{
  "image_size": 32,
  "grayscale": true,
  "objective": "edm",
  "norm": "groupnorm",
  "blocks_per_level": 2,
  "attention": true,
  "init": "orthogonal",
  "muon_scale": "original",
  "orthogonalizer": "newton_schulz_5",
  "max_steps": 19200,
  "batch_size": 128
}
Rows from block 5, named by matrix and row number. Rows with one number belong to one channel. Each number is 128 + 32 x the weight over its row's rms, rounded and kept within 0 to 255. All counts start at 0. Numbers have three digits each. After the name is the row's rms in percent of the matrix's.
# convs0: first 3x3 conv (model.mid.0.convs.0.weight, 128x128x3x3, standardized in use), inputs 55-65, a 3x3 kernel for each
# convs1: second 3x3 conv (model.mid.0.convs.1.weight, 128x128x3x3, standardized in use, transposed), outputs 55-65, a 3x3 kernel for each
convs0.37 116:128128128128128128128128128118128127128128129125128128132129173154125127155150124128117104129128074118126127126128136128128128128127129128128128128128128128128128163132071071135127125056128113116127132120149095118131127127128128128128128128127117127202106121127186065121128129128128128129128128128
convs1.37 108:159128150128144123130126105132139153149071155059104127146147154123146148125105120131126128129115127127127126106128129064125127121126136125110128127124127124118111128131128128128121128133132120173118128169153113154125114084067121124127142100125177127123132128132128118125127124097161152128158128127
convs0.38 093:128128128128128128128128128130130128134132129129128128118090123113118154133129105118128101128165155142158255128133128128132128128132127128128128128128128128128120161165127128151135032126130129114120127128127138137140128128128128128129128128128100213169075127046169182083128128128128128128128128128
convs1.38 065:142128102146112128148128129131014096213159146165156129128159170150136123155141144137132120128115123105062100124127109127107076132127128120119129096129138141164152131124127152128102141132129126127129154127072128125128142033106127125157122077129088096127128128119130128139165140128128101126130146128
convs0.39 112:128128128128128128128128128128128126128128128138129137128128129108134127124130119128126094150128115144120127128129128128129128128128128128128128128128128128128128121153120126174127071068128128128113124127127128109114128128128128129128128128128211116144115109120138090119128128128128128128128128128
convs1.39 145:059127174078157118095129050175125145190143128166129071128092125082098131120120127145129093124108094125128121107123142196126129230146099100085124134128162136105128144127129146129143126078130119132068092155123118132097153143030127135152128114124130127128111118126060090125103128151097128124115126098
convs0.40 105:128128129128128128128128128128129127128136140128128126114128100078108124103180121181207165141211235127126183126127128127128146153153157128128128128128128128128120088121053109133101126123019139128117126142129114137133128128128128128128128128128119049124151090128101121228128128129128128128128128128
convs1.40 137:127130143109115087043111184198198161143129145118127125132127106125131103126129121170194145150128124153150125178152169133152159102102126080093144115119165126112177133164130095125096079128086178142128132125120130128122135128165109134128133160146128132151125128130127111134105118113126137136063130107
convs0.41 106:128128128128128128128128128135128125132131129129128128123109131138128130128121127116113101129127090128127090128126128128128128128128128127128128128120128128104128180131115128130103103151090118113129128132129127129128128128128128128128128128128098122169162105123130096067128128128128128128128128128
convs1.41 135:140173175132129160124039187125109062161218087146194153094123148129147137159145133072127129135142126187158144236149143213162164137128129097084133151117126139123129128128127080107081135137060091121095096127131106099130178237148153132108153143116149130133117127129123128113138131144179170121128120131
convs0.42 109:128128128128128128128128128128135128154135111128128116128128158101128246041117155128214158129136124126114098130129128128128134127126128128128131128128128128118128074132127094009137084125123095082083103127129013090128128128128128128128128128128167161067071160172145129162128128128128128128128128127
convs1.42 025:061041094001128067124127129128128070129128127121131128130128126128128104128128128128128163128101126128127119128128232128133137128127133128127128127122129124128128128128128128130128128130129129128126255255255161138140128152124128128126161149125113122128080128128128131129128128172129175140128128184
convs0.43 103:128128128128128128128128128128155179128132129128127128122097122149120133135129121128239158128128104128130129128128128128128128111122128128128128128128128128128128114210177077122122131000104140128128130125130128127130128128128128128128128128128113082129134122107092015127128128128128128128128128128
convs1.43 127:174240133248162128128060144157129130184169127145129129067128127119133127125118128152124123132115144132117124125099124210144112125130124124121129137127134131097121129127128125128132128128156092066128134142193134118083137129105132131127135127118132126059122093125128123125109117123150127125125125128
convs0.44 108:128128128128128128128128128138132128128128127131129128050082117094126145097129216164255255133166243144152167128132128127127128125128128128134137128130128128128128121118251123196245062100028143130128128119123162149145128128128128128128128128128146156099091116134076069135128128128128128128128128128
convs1.44 130:128099077154127136118149162102100127128103128149129135137119129114123128069090128255255186171240134138178126125116085128127110125090086125131142122125131102148136165138101128120127133121107115118131126110127125110118220129149156098128148122129124129114112126129129126164129132104128124139150136138
convs0.45 110:128128128128128128128128128128128128128128128128127128129188137131155133100132110129136128122128034122161129128127128128127128125128128128128128128128128128128128014027108244146255208103144128128128127116128111123126128129128128128128128128128199112055097187044024083011128128128128128128128128128
convs1.45 189:074099118219111165166091194140149167121124126125103104101128128136189158128137147128192099100123093126146090127122104112096085120140148128130129118127119103087000122106131128112115103126088128112106132175107151211155126137127127126134116062106110128210141125200127095148109122120165148130086125128
convs0.46 117:128128128128128128128128128146180165128165179128155152127131129101128118130130128116215125085196125072144115128128128128126128128128128128128128128128128128128128134126142224143206153202135095118128125127128105116127128128128128155132128128128131037255161135096163128168128128128128128128128128128
convs1.46 005:128128105000000049129133129119127127128128081128129082128128127128128127128128128142128127128128221128128128128129129129128128129128126127127123111113118127128128128128128127127127127127128153127127144128128128127128125128129127128129127128129129130131128134129128144130125120127128127128128128128
convs0.47 096:128128128128128128128128128128128130128128128128129128074126128115111107128132133127125117126122140125142157129128128129128129128128129128128128144128128128128128143136141162164196017054020122118124128130157144165127128128128128128128128128128149120191122124111146124110128128128128128128128128128
convs1.47 070:130128131121103088115077141131128125238236126091129087139128124116116096125118129130146139127128127138129131075122110132129112139192158129129120110127100102139106128198128129150125180128126134127127132094129148128134128128128126118102146132046131132128128135128129143128139129134160125125123128129
convs0.48 092:128130128135140131129130128123126127126127126128128133128109132095121129114108127140162142115130080126157171128129128128129124128128129128125128128128128128128128168156146174209159193159163114127101099130108128139128128128128128128128128128128191135082214157135183197128128128128129128129128128128
convs1.48 006:145131129132132128133223128128128126065128126129047127128128126125127124127128120136157193132129128129119107125128128138133128146133130128131130190202162129129129128128129128128128128133141127132161146136243201255237125126129129128127138143127129129206140129255128128233119164139117178138129130129
convs0.50 072:128128128128128128128128128128129129128128128128128128141128123120114124118121126129128128128114131126107128128128128128128128128128128128128128128128128128128128140140209135110129076009058128128129127127128128129116128128128128128128128128128088163122099148128123193131128128128128128129128128128
convs1.50 033:105139129076127074121122117124172188128138133192120129180170128151142129176146128130128095133127096133123127153128129128127112127125046140129127136131131128128125128126127128110127128072107127131128124134128106128127123132125106135130121128130127135128100128100092092108120129135188143139109096086
convs0.54 090:128128128128128128128128128129128128132132131129129134109125125128125126127133128137181175131149159140129124128128128128128127128128124128128128134129128128132128124135136245184157246199144132129119118128118105103081128128128128128128128128128100193231104159145124140131128128128128128128128128128
convs1.54 061:154175128151134075126024005129132133131134145145128128126128128131129127128128128129138133125128119119125102125107107131059035125120127135152255172176255128129129134132128115128129129128144132139126153151129138137130120120134153127137127209205136133118124128127125124131163170201132134146122129132
convs0.55 147:128128128128128128128128128128128129127128128128128128131132130119132134137127119142148129125124129127121141128129128128129128128128128158128128133128128128128128117161113119102116155120102128132131128134125127128128128128128128128128128128128061122067078165106132179023128128128128128128128128128
convs1.55 278:164122169125103128131126162129135113124147120134112131211221152158166110129113090096136139075133101149206130216136145106110126140099127115140083162178124128129091109090125135144162100091130114143193152148120130127081098101125126092119125127199095184185043097095138144129126116140128133130164155163
convs0.56 069:129128128129128128128128128105119125125114128139128133123130123191180132195185134114090133128109153130130163128128128112128128120128125128128128128128128128144128179127168133156153022000157131105123157141141146134148128128128128128128128128128135144168174130128080124089129128128128128128128128128
convs1.56 038:120141087129244121124128119123121133184128128163129115040081101121127106149178180127130006166144115173158118143128138127128138129127137133138128119131129127128120115067098117023048162125111145130128120130129120128130127119107064106126082102118122152132127118116128124104124130143126128129128098107
convs0.57 079:128128128128128128128128128128127121128127128129128134096170183130135125131116129109167135145166182255255239128128128128128128128128129128128109128126128128126105225120026124130247116113165128139128128116124128131129128128128128128128128128127086255000116098117119255142128128128128128128128128128
convs1.57 013:119129087128135129113128122125124103125126170125129129128131131128130128128129128177203157125127128119126120128130130128038047128128128128128129127123141127053136122128120117127126128128129128128127127127098135128076145126127126125133128127129128127128128127123128124128129128156141128154127155153
convs0.58 089:128128128128128128129128128128128130126128127157137130128080144137151128138131128173255255181180192137152118128129128132138128126128128128128128106123128128128128135064094191107156206141132152123128134128117117112123128128128128128128128129128151204138135128144226113047128128128128128128128128128
convs1.58 031:108119128133151134123195128124124128128127151130145132138168135135140097159149127134188157131137139126123128128129124129107115114105121136129132124129183128128148135147125128128123129124124147128126092000112001023086142102127178127121128060126132138127127134129127127128142152186128115089128178133
convs0.59 111:128128128128128128128128128128128129128128128128129128073114111145137117159136067128195197128094083093128113128125112128127128128128127128129128128128128128128128128048204000059161028186237128133123126127110115129120128128128129128128129128128169123039128056105143129107128128128128128128128128128
convs1.59 130:158090131236127163182193104088120126068126123127120113127109142129129143140119129128129102143153113125134133151144128128128102125097125140121124127115131130128137140155154147154153127128151128123128117128189065085109130135128136132101121133121196186132131154129129147125132115128111121114092125119
convs0.60 086:128128128128131128128128128151128127125133105126129128143074144136092128192201128219164187146125153112124135128133134128128132147128152128128128128128108128128125082235141046159092129255127128112128159144131128128128128128128128127128128128128125197132255150092185194131128128130128128128128128128
convs1.60 016:127128128145128131124131130000176000107185119127131127128128129130061032144108000255128127199124134255101127128096120122111125128135128128127131135124125128115129145150129128128150127127128134119128143127129128129128126128142097126113127050128129132116128129124128128128128127122130131132130133127
convs0.61 072:128128128128128128128128128134128128127128132128130125131128127162133133134114132128137128119163138079131129128128128128128128128129129128128128128128128128128128000000123000023045030027000130130126128129123137174127128128128127128128127128128088011127071131133132156255128128128128128128128127128
convs1.61 010:126255101131139128119119128129031128129000122112125102144130126133123126137121122111116134124127124125127121128138128127128128130128129197154133135156149128130128098131127127137127128184133105146127110128129124128116127130127127140120132077120140124126129132122129133126129082127128127127143129128
convs0.62 082:128128128128128128128128128148126128139129128128127128103129105091127092128215105185153116138233122100173118128141128128127126130129128128128128128132128128128128133152255119123095114101117121127137128118138128101128128129128128128128128128128000207125052254031132128194128128128128128128128128128
convs1.62 041:150143133125140128128142119152130207191157255181140138179120127140124128176131136128188152127145133099131125128129133140128126137136129131130133128130148090128137128123126128128130133128127122140079129125128119108130128125128115120010118117117148141128135125128132119127150127127169134142122128127
convs0.64 101:128128128128128128128128128127128128128128117128128117120125129118126114128203124125134109132125089136135124128128128128128128131128128128128128128128128128128123255255013245234037244211018125124130128125135128123127128128128128128128128128128113125255125135233114125255128128128128128128128128128
convs1.64 163:131177138157126121120130116123137160127090203039113172128178162128131128127149078129168190083127102089135108206150153184198176141211142128135160123126163098119142136138122133160134078127132129117126133150121131128135101124203074115122130151122129127068109142126108125128131102124190178133142141127
convs0.65 123:128128128128128128128128128128128128128128128128127128120119109114122109128128116163128129126123123125110124128129129129128128128128136128128128128128128128128128151168160111121098000000010122127125127134127130131128128128128128128128128128128103131125109206143114216141128128128128128128128128128
convs1.65 231:126083117169158150116066156118092118144120122133120130188178128128129098100081069159133123128117108086121125040058101126117129138117095116133120119137119123142136137125131161130156142122137119130090143133127128127131177134174146117148137065096130151080126128105132124123147124152126093097140125127
convs0.66 085:128128128128128128128128128128128130128110121128116128154124127116117124131118123086092166111100129126082121128128139127128143127127150128128128128128128128128128193134168237212255163110211089120129096120127048109113128128128128128128128128128183184122146191135134166187128128128128128128128128128
convs1.66 070:163124127210146125216170143126101135128091128126119129127119129125104129130115128210166132131134135126127099128126118133128127131135133163125122157128135148119101130127123131128139128124138127129125128127129136130129159126121130102126124049127128212115129179127147142105128127128135122124124097123
convs0.67 104:128128128128128128128129128128130127130144128131128128128121143128132146127172125145132153126136136140172146130128128130117128129128128116128128128128128118128128127191140170198071180088033124127127114128127112122125128128128128128129128128129096108229121061178159110145128128128128128128128128128
convs1.67 152:115120109157120128103141121198127136130112142091129139176138098156132114137161157156162188137129136149111113136122138135128137129146137166112122134103125100103136192126119149134077128135121123079150169121135192088152213120129203119130167091077175126087181137084135108053126126080183108071128112122
convs0.68 079:128128128128128128128128128134141130131141131146137124145135134129127163126125156004134127053130128094128079129129128122122129087107128128128128128128128128128128121131010144113000212169081130151127129154127129149122127128128128128128128128128134032117127048179051106140128128128128128128128128128
convs1.68 052:128178117128168128027168133105106173096122210131126129127158128128127092109133086130127120118124107066129126183129128165132131130148131130129128134135128156134199128128129126128128101128105130127116128128114129111124136138132137133114138133127183136114151131128128128128194126122175134124128128129
convs0.69 113:128128128128128128128128128128115128128114127128128128136132136216128128161127129107093072115103095124128101128128128128128131128128128135156139128128128128128128114101144223122095082010080132134133130127116150128125128128128128128128128128128124172122062118101000142119128128128128128128128128128
convs1.69 151:092135142112143130128091122142123125148118109128112078076128157111131132128128114128093121129073121128089114127084117199130156136087105129101116148140124131091105135123127141129168128126129081067096125141132091127124132120138128123158126131146132128078128124127141134126079110125126128080128145107
convs0.71 093:128128128128128128128128128128128140128128128128126128122135129169240139172162154131107105127080115128131126127135128133135126144128124128128128128128128128128128052175255082162255000103162119124130128112129114065048128128128128128128128128128130062130162116148203138255128128128128128128128128128
convs1.71 029:128065062173128125140137131128077127128099121131129094128082059128063034128128126127132147128128127126125110146159138132128128131129128130129128128084128128079128139128188132128128128127126119127128161128127145128130128136131128130130128122115129044127128121128129128124127061064128097096129122126
convs0.72 090:128128128128128128128128128132128128128128128128110127127118128121091128128095128146181128148164127153159114128129128129131128129130128128128128128128128128128128093205121128193107115195127128148128128139125128125126129130128128128128128128128128070124127121138129118113128128128128128128128128128
convs1.72 087:136183014142181077154135135118073098100084084116129112132098024143125062166127115139128158125116137116128126134160127136162133133173187134173139142164137149231143126127129130128128134135128122161132126147127193124185146140128137145099137187094111120133122129129131150136134049124137071128135054138
convs0.74 110:128128128128128128128128128128129128128128128141128129125101119128128130117134220188103069148103098170168123140128127128128128125123128128129128128128128128128128130132126126117096103129110161126173129088127131128129128128128128128128128128128013129127000128210103127126128128128128128128128128128
convs1.74 099:102021123122128128138123126149180139097115125161131121121129181094128156119128160111071040113125109128180126085129145181122135199132128127130133160126135161128128096122127131128129127133133127120127137161152131128132128119134143121129131128124100110058129131077111110130118128167126129137150144128
convs0.75 116:128128128128128128128128128133128151131129128122128128100122162095183124128120105120135161130157151131133120128128126128128128128128129128128128128128128128128128166000123206126122178158129128104127128129127122127128128128128128128128128128128133255097000158051122098146128128128128128128128128128
convs1.75 182:120153212125127117079107128098088104136093135108143134165135122144139120125119129205136134102128068128134106083154124129128131126145147127131122138160106128129092131138127124086124128134103187128095133113130206115114133128078118087060124146142170255155099174117121127122134163128119164158104127123
convs0.76 126:128128128128128128128128128129128128128129128128128128116128128151130110122142103128129155121100128128058110127128128127128128128128128128128128128128128128128128000139255126103131255114032121131128128128127124119110128128128128128128128128128144106088082060046123118212128128128128128128128128128
convs1.76 222:177166158106098139119130135125143116160115170132116177134134128187159141145135128095127128129144133143120170139107129132128127088046124132128133106091121129095186129126048119145168090142162109124151130121134140141106124067125091124222122113156153100133183122141132127143065131111092142127209138111
convs0.77 107:128128128128128128128128128127128118130128117128120103128127128127097128125101135058018052113064067122061034128128128124126122131127128128128144143128128128128128156143177140221098161169002125130124146146136104123126128128128128128128128127127153148138143178156165205135128128128128128128128128128
convs1.77 087:131125128126148126094130128117131128101130128103122145122139128123127078159129068091083129127129131180177130061128146137142145148154128124129123128129129127125089121115120096087125095121134162157170128128137101092128056125135123099143128129178124134157063129125118115104142144134194157153130111148
convs0.78 084:128128128128128128128128128129131172130123126128128128144138131130130129120084074137128112122078089093075128128124127127127128113116127128128128128128128128128128190139189093055138140141254130128128094118128124127131128128128128128128128128127255239125204255170079121060128128128127127128128127127
convs1.78 009:123127116126127125127127127131129128129129112121076102126135128128127128130128129126128128127128128128143193129000127130132135130131137127255142125126125127128125128128128127124128128128128127127127130128127128129128127131133078115128126127137130131129128103129127067102127127127124126125113119128
convs0.79 095:128128128128128128128128128129142138128156135129133131092125113090129108124137128115125164128138129130151122128128130128128128128128128128128128136128130128128128105125159124231133044119111132164150159156135107124129126127128128128128128129129151000052142104255202120189128128128128128128128128128
convs1.79 039:126111133119129142127186137127175129131130137182170140044098117092128118149150128146146106146135122150127113207128127177110083133123118117082104131128219126099150127124109128056025130128116128128128153135131126195136131131120128130125118124124133129123128142127128150122128128131152146180129128199
convs0.80 121:128128128128128128128128128128128128132129153129132128126140128124129128101128119127125139114105133128115129128127128127123128128128128128128129128128130128128128023127203094177255092079211124128133123128163125133140128128128128128129128128128081074000120116030122120033128128128128128128128128128
convs1.80 198:192069102069053037120136124128141126121071069149138098132148157106106152126056124123123129139128121168130116161144129132093089161129184126126119134173147134136096155090118131128127112135130192196128168123111165115101112162157126139126130125075093106189133123194180130121196158104179128126069060120
convs0.81 132:128128128128128128128128128128128128128127128128128128159172177131135144139157140122120128140130096130131128128128123128128128128128128128128129128128128128128128127129212128109177100118255129128129130128128129134128128128128128128128128128128163141073126206086056117070128128128128128128128128128
convs1.81 205:161136159120148087087175136128095159087122126129097124225208178153134155125099140105100103151127085179155129140128128149136148145145138145153095121133101128120079128128130158127133150073099129139147150092130100101130168161131205045036123102153098153255101084124146122123184148142143136154127128146
convs0.83 102:128128128128128128128128128150128129129132128128128182129160126124128132241170144095010000127102098101096126128129128113128128125128128129122129131128129128128128153125160191151145127064114158136141131134134128131144128128128128128128128128128210133041102142115128099128128128128128128128128128128
convs1.83 014:131127132145129142125127127133135131126126154092127127128128137121128133128128137091128128100127094128128128128124117128127120127128128128128128127127122126126122128128128128128128131128128137152128129153132128169223124122127123126128128127128129128129129129129128129128140137141156136128128128128
convs0.84 084:128128128128128128128128128129128128129130131128151129159128154181128137138124127124109119095089107128115104128128128128135134129129128128128128129130128128128128130125128255165255157117125128125171128132189128128167128128128128128128128128128000130128126125158128137126128128128128128128128128128
convs1.84 016:114128127129128127128128128128129217127130240126128128170126128196128129167128129127128102128125128132114083128128127127127103127123121127123127124121129128128128127125123141128127131128127140109141128081141128127128126125121125128125127112121128129127140128128167129127128127084149129128128129128
convs0.85 111:128128128128128128128128128127104122128107128128115129122128133126128128124125108104098116099105120097112125128128127128139127128143129128118128128128128128128128096111018112146137212223171125128134130129135124131130128128128128128128128128128199130126254132080173114130128128128128128129128128129
convs1.85 009:128145136135128129130114128129126128128125128128128130128128128129131129129129128128127128128080128072128128129128128128129129125129128128128128128128127128128128128128131128172132131128129129219128129128128128127127129127128128127128128127128128128129128128128128128129138137159128128150128128141
convs0.86 061:128128128129128128129128128144161142128128127128128128128121122128128130127130143145133128135130125125123086129128128128128129117113123123107119125107106128128128219254255074019027129072067144147145128140150126128128128128128128128128128128128121120111134172134127128169128128128128128128129128128
convs1.86 014:255246128128129122128140128130128127137136134129135138132060137116020039113107073129128124128123115121121111128122129144136158128130146087129129128139141130140138128128121128128127126161128178121110131129128128096129135128023109111125128133130126120128128128128128128121130128128120128126112117113
convs0.87 062:128128128128128128128128128131130128132130128128128128128130135127128144075110119118127118118126119126128110132139152135132133128128128124121128128128128128109119137204227135132229107125236133136131131144136134140128128128128128129128128128128142058156159128113128130092128128128128127128128128128
convs1.87 011:128126124130137126128128124149123119128119128128124109128123119131128013129128128126201149127137137139129128129128128128128066126121117139140136129129128129132131122118117136127124136127117156142134137127143126127131126127113121128085198129105129129122128129127150131125128110109151131107127127122
convs0.88 079:128129128128129128128128128136133129144135128153133130130128141130140107182131141132128127168130127135128127129128128128121128128124127128129128128128128128118128125012016232149126137128137125128161119127163155139185128128128128128128128128128121041040148000065145097086128129131128129132128129128
convs1.88 008:128105128127226128130128128127128128001128129050128128128128128128128128128128128128088128128084128130120128129132130128129128128129124123125128125128155126128128128128128128128129128129131133133128128130128128127127126128128132146128128136128127128128127128127128128128129144128130159142128130144
convs0.89 117:128128128128128129128129128128128128127128128128126128131137125125130128120135126126137126124131114107110127128128128129130128125130128128128128128128128128128128176255062180247063080020131126115104128122100133124127128128128128128128128128128129128128198143255111142201128128128128128129128129128
convs1.89 126:104050118119047163115083103116140195073128152132092116122128128125125150115103132151129129188175161128176155130118131161191201124129131117127134134118125125132127124119104126118124111128128132144243133137141083141124090128149143104129101141154126070125106056121119110130145128151134134128108105106
convs0.90 118:128128128128128128128128128129128127129127126128128126132163131126130128115114102100093122133134134128101127128128128128125123127124119128128128128128128128128128034128228136124135123128075128129178128127140128096128128128128128128128128128127255013022191135140045113175128128128128128128128128128
convs1.90 183:143087188171142133112145190096127120138027134178057140116129154107129145128148164117141089127149114124128201114115142118129127113083104136140130128083112122096152132157113120111127138125112128151145131115106142128078187123130132120134105105130149091156098081107114119100129120097083095123172093111
convs0.91 086:128128128128129128128128128155137130136128127128128128098106030072117125127134129125157152120165125170120120128124129128128130150144151128128128128128128128128128000052138089078196075051255161170148119119127123123129128128128128128128128128128027066094087106143087131130128128128128128128128129128
convs1.91 080:126084073089110125028053072164127139127122139098114077057062061112116119127133135145118035133128082166142129139142146128129134130128130128128135114128129122118127133143114115117106122106100171129123124130166094134182123136112115147132091154129176128168127129169121129132135124127159132156158141130
convs0.92 115:128128128128128129128128128126128128128127128126128128101089116148174129147157087131127121128114076123033020128128128128128128128123128128128128128129128128128128246085033255134070255135083131127128128097124032090126128128128128128128128128128122164171073119136135125134128128128128128128128128128
convs1.92 130:077042174115124173131124109159108135154107145128126130126135151156137136132124154121128109109087114155143137090116135137126134131128172146114109132130127125150133089127150135127117153139100095119082096125129122109119128132129123100130140094082140119124119116119157127114138128129121107097128098120
convs0.93 110:128128128129129129128128128128128128128129127129128128133155128126128136133120130128182159114153151146142129128128128128126128128128129128128128126128113126128127132220070006070024128154113129131130104096092128126128128128128128128128128128128129227241220098215224055157128128128128128128128128128
convs1.93 090:161132142077121125128128130205129143156128117161136132119116103130128122128123125148122128157147129117128128129129118135177221148157129124122111104106124120129128128128130135128119132140140141128085141140128132102128149176126136135081112157077172185189131150132113137128121118077126219170109064086
convs0.94 124:128128128128128128128129128137128141128128130131128128128120104128156139123128126129123108128098101134098099128128128128128127128128130128128128128126128128128128097145132036021020162083095124124134125127128128123126129128127128128128128128128004157123212086000083153108128128128128128128128128128
convs1.94 172:128130192128142109044186111126137129126045128151127131128106129114112131122100092138127108128131127127129179099130160098125086131126103161121127124075125128118137131104129155122112083085120127124147129131098116135093163152097145166152151123125165139083151127099114072128218133124169119121195131142
convs0.95 103:128128128128128128128128128128128128129128128128092113128129125125128128128128128138082122161125134100070126128128128128128103128128125128128128128128128128128128221130121243136128143133134128144152150137142194172126128128128128128128128128128085061075103134000159125116128128130128128128128128128
convs1.95 006:127128129127127127069127128126127128128128129128128129128128128128129129128126128128127127122125127128128127129129130128129130128129128129128127129128128129128128127128127128128128127128128129128128129128128128128128125124127125123126124123127128128128129129128128128128128128128129128129129129129
convs0.96 091:128128128128128128128127128110118131130129129130128132210122136119077121216242125110017127130108131054106127136130128128128128128128128128128128128132128128139128131169104139177132126168015130129128133128136089123134128128128128128128128128128073160255135143140171107222128128128128128128128128128
convs1.96 045:146123119128126255128131168124130000124078133136099129135125128134128119128119128123116126144075121135136130127128129132155150124137145126123159132127140134189134128131141126125174132128108122161135126127095127136129173122103129138109131233126128149128127181141117129138141070128131132156132129131
convs0.99 093:128128127128128127128128128130129120102128128128128128079171130194128200119144132112124132095126126150163153127128128128128128128128129128128121128128128128128128122072120128147099100167173187128124131131101120128121128128128128128128128128128115193155114172121107072073126128128127128128128128128
convs1.99 055:098118127128139133102049090118133130097092128116115122130122129134128124132128119131109094092103128144137128128129134126128128127128127129128135126113128125123129129127126128121127128128151151126129103132139119129128145139125136141128128130126135129122149128128122121131126131128153159129153127127
convs0.100 096:128128128128128128128128128128142129128128128128130128123128101146138101122086255194128113130130133135134140128128128127128128129128128128128128137128128128128128116192039043115122060197080167131134120118085126127117128127128128128126128128128158209150029117255186143183128128128128128128128128129
convs1.100 055:081096120138126137147125132123128127129133166131094126128132130139129125128129128109128129134141138130129126116125128120151178129130138128128134131118118130124128128128128124139131128135130124131125120120047123132117136131148129130129122200132127125127119125128102131137119081128134093113129108128
convs0.101 097:128128128128128128128128128125128128118126128126127127127127128191128255176126174220136123210143154121071183128128132126128131127128140149128149169128129128128121112130128016107140208105054125098132122131190125128120128129128122128128128128128000195127120181178120062173128128128129128128128128128
convs1.101 018:128251128136248128128128128053128129127128128134128127128129128128128128128130128128128127128128128128128132071118128128129124128128128124126128127127140128128139128131128128142129127129128128128183126128128130128128128128128128128128128128128129128128128128128128128128128128128141131137129128128
convs0.103 102:128128128128128128128128128127099127090091127128121125113102129149131190138128146074136255099116149122143125127128128126118128126128127128128128128146128128128128113123156050121157122084081150132230132124135128097117128128128128128119128128128066197129168136054235127142128128128128128128129128128
convs1.103 006:115128128127128255128128129130128126130128128128153129128129128139128127128128128128129127128128127146149128128129107128128127119127126127128127127127128128127128127127128128127127128128128128000128128128129111111128137148127131142128128129129129128128128135128128133128084113127098000128060129128
convs0.104 149:128128128128128128128128128125128128106126111126128126122107128128106131093129140128189206128126144129120132133138128128128128128128128128128128128128128128128128190194212134117123255195187128129131114109121128128130128128128128128128128128128176150159126106136126107155128128128128128128128128128
convs1.104 271:119075089159121124118121149133117121164130139129116131211210117125115081145106074175216098084145057125151111141125147136127127150130136101139052121202140051101116114088050127132111075085107137093122156124109122126134156126135170117157123132130142210190066114102124128122130090130128114121129128161
convs0.105 096:128128128128128128128128128128129139128132146121129132128162126175176125237143093109111121100101105122102137127128128128128128129128128136124125121128128128128128109106072198175164114104195089114132123128136090111129126127128127127128127128128000014173111129218188198117128128128129128128130129128
convs1.105 005:125127127204125126128126124128193153128129255120128127129129131130130128178128128125126127130128128131133126129128126135127127129127127127128255126125168128129127128128128121128128128134129127127125132125126133128128128127120126126111126130130128128112128129129132131129129127128113116128128128128
convs0.108 103:128128128128128128128128128128125127128128128128134142128125126137158127166160137128136133106121128129140137120128128127127128129128121128128128128128128128128128102069085146113048105109150128113120120123128143134134128128128128128128129129128000000077061085129193185176127127128128128128128128128
convs1.108 006:128129128128130129128131129128128127127127255130128127128129107127126125127126127128128127128128126128128126128128127128128186128128128130129128128127128129128127128128128127128128128128128128128127128128128130129130129127127129128128128130129127140129127184128127128128128120130127128128128128126
convs0.112 113:128128128128128128128128128120128133121128128126128119120097087128068164131116214127179117125125078126118119128128127127128128128128132128128128128128128128128128048255000091158018137154163137158126131134134138124137128129128128128128128128128119010255157000255175028071128128128128128128128128128
convs1.112 129:135235179165152202124095133146140035131172125194113132107141154150133125127123100131127140124140129133215118128118123109129128125132125128166128123125122125132111109102132117105128129129143095144141152176079123146095113173106101079118132127136141038132124057124124128145128075128127098127150130149
convs0.113 102:128128128129128128128128128109128120083126127128103128154068130146124128182128096105059123052071170128132144127120128128128127126124128128128128128128128128128125029243000215063187017146103128128132060128128128133128128128128128128128128128128140143156076195128149099138129128128128128128129128128
convs1.113 013:128128128134138128131129128128129117128129128127116077128128128128127128128127128128103128128128128128128128128128128128174128128129128128128128128128128128128128128128128128128128128127128128128199135128198128128149125128128128083128128128128129138128128130128128128128128127128128128128128123128
convs0.114 085:128127128127126128128128128128113130136128130128166154158129140128111083181125160223157121137163130144129127111128128115128128128128128128128128128128128107128128255198252000078117103125057128126144151147139132149148128128128128128128128128128099174084129230150110127142129130129130130128128128128
convs1.114 010:126183128082125102128000128014129129137129128129131129129168158128139145128127130128128128127128127127128128036128129128131129128128124116127127126127127128123126128128129126128128128127127128128128129128128129000113093102127125128128124143128128128128129128127138137127128115127161129128128122121
convs0.115 073:128128128128128128128128128128130128126130128128128128152164143166143092128157126124123121113120084114052059097114113128127128128127141128128128128128128125128128135157077136255076117172126128140177101125093110105115128128128128128128128128128128252163120107201161119054128128128128127128128128128
convs1.115 027:183133128134128129118088127128137080127134114106113119128128120129128123151128125122000116134122133127123129130120130128128130113127129125128132126133138129128132127125127128128129127127136129127157106129128128128127119126123126136154123138159127107010128131032145148127129149128127127127161142131
convs0.116 117:128128128128128128128128128131129128130131129128127129128156128133111129133174128155132110127141143133126117136129128129128127128128128128128128128128128128134128135203098143144116078061057135112128133131129125116130128128128128128128128128128129128108098100100177125102128128128128128128128128128
convs1.116 144:130137226172115011168108110116094089175138113150120129145125142127117149126128144134133073122129093119111123148147119146139128110120121175110103128095132111104114134156130163150133148104108075157120115116128155082043159137083175125122129128118132174136128125129132113151159129106144117128132127092
convs0.118 117:128128128128128128128128128128127127128128128146128128163130144111147144128148126167085115156113123126134172128127127132126128126128128128128128128128128128128128116039084128059131123136133128127125130127121128128127128128128128128128128128128185112123000201255158008036128128128128128128128128128
convs1.118 171:135137119116126159141124145178140198181140138128101129127127133127135160127103146121136134130168141120144137128128127128161201137126128136131167140128131127123144125141105094128149125134136101138128128100124132105178137145189177138135100194127131099116094093083124110067126153192117067064108124132
convs0.119 094:128128128128128128128128128139137128189130128152128113124069132121088137128128128139139104169151117128083081125126128126128128125128120128128128128128128128128128040127128109102131125097255127124136200232189148122124128128128128128128127128126070120078128207067099207078128130130128131129128129128
convs1.119 017:118045128128128080128122128161127148128105128141128128157127153128128128128129131127128121127127109129138128127128132154128129199158128134142133129134127123135127127128212128128128128119112130022097130146173118127168134187127136130126130132127126128128128158131128143129130127137129128128130129132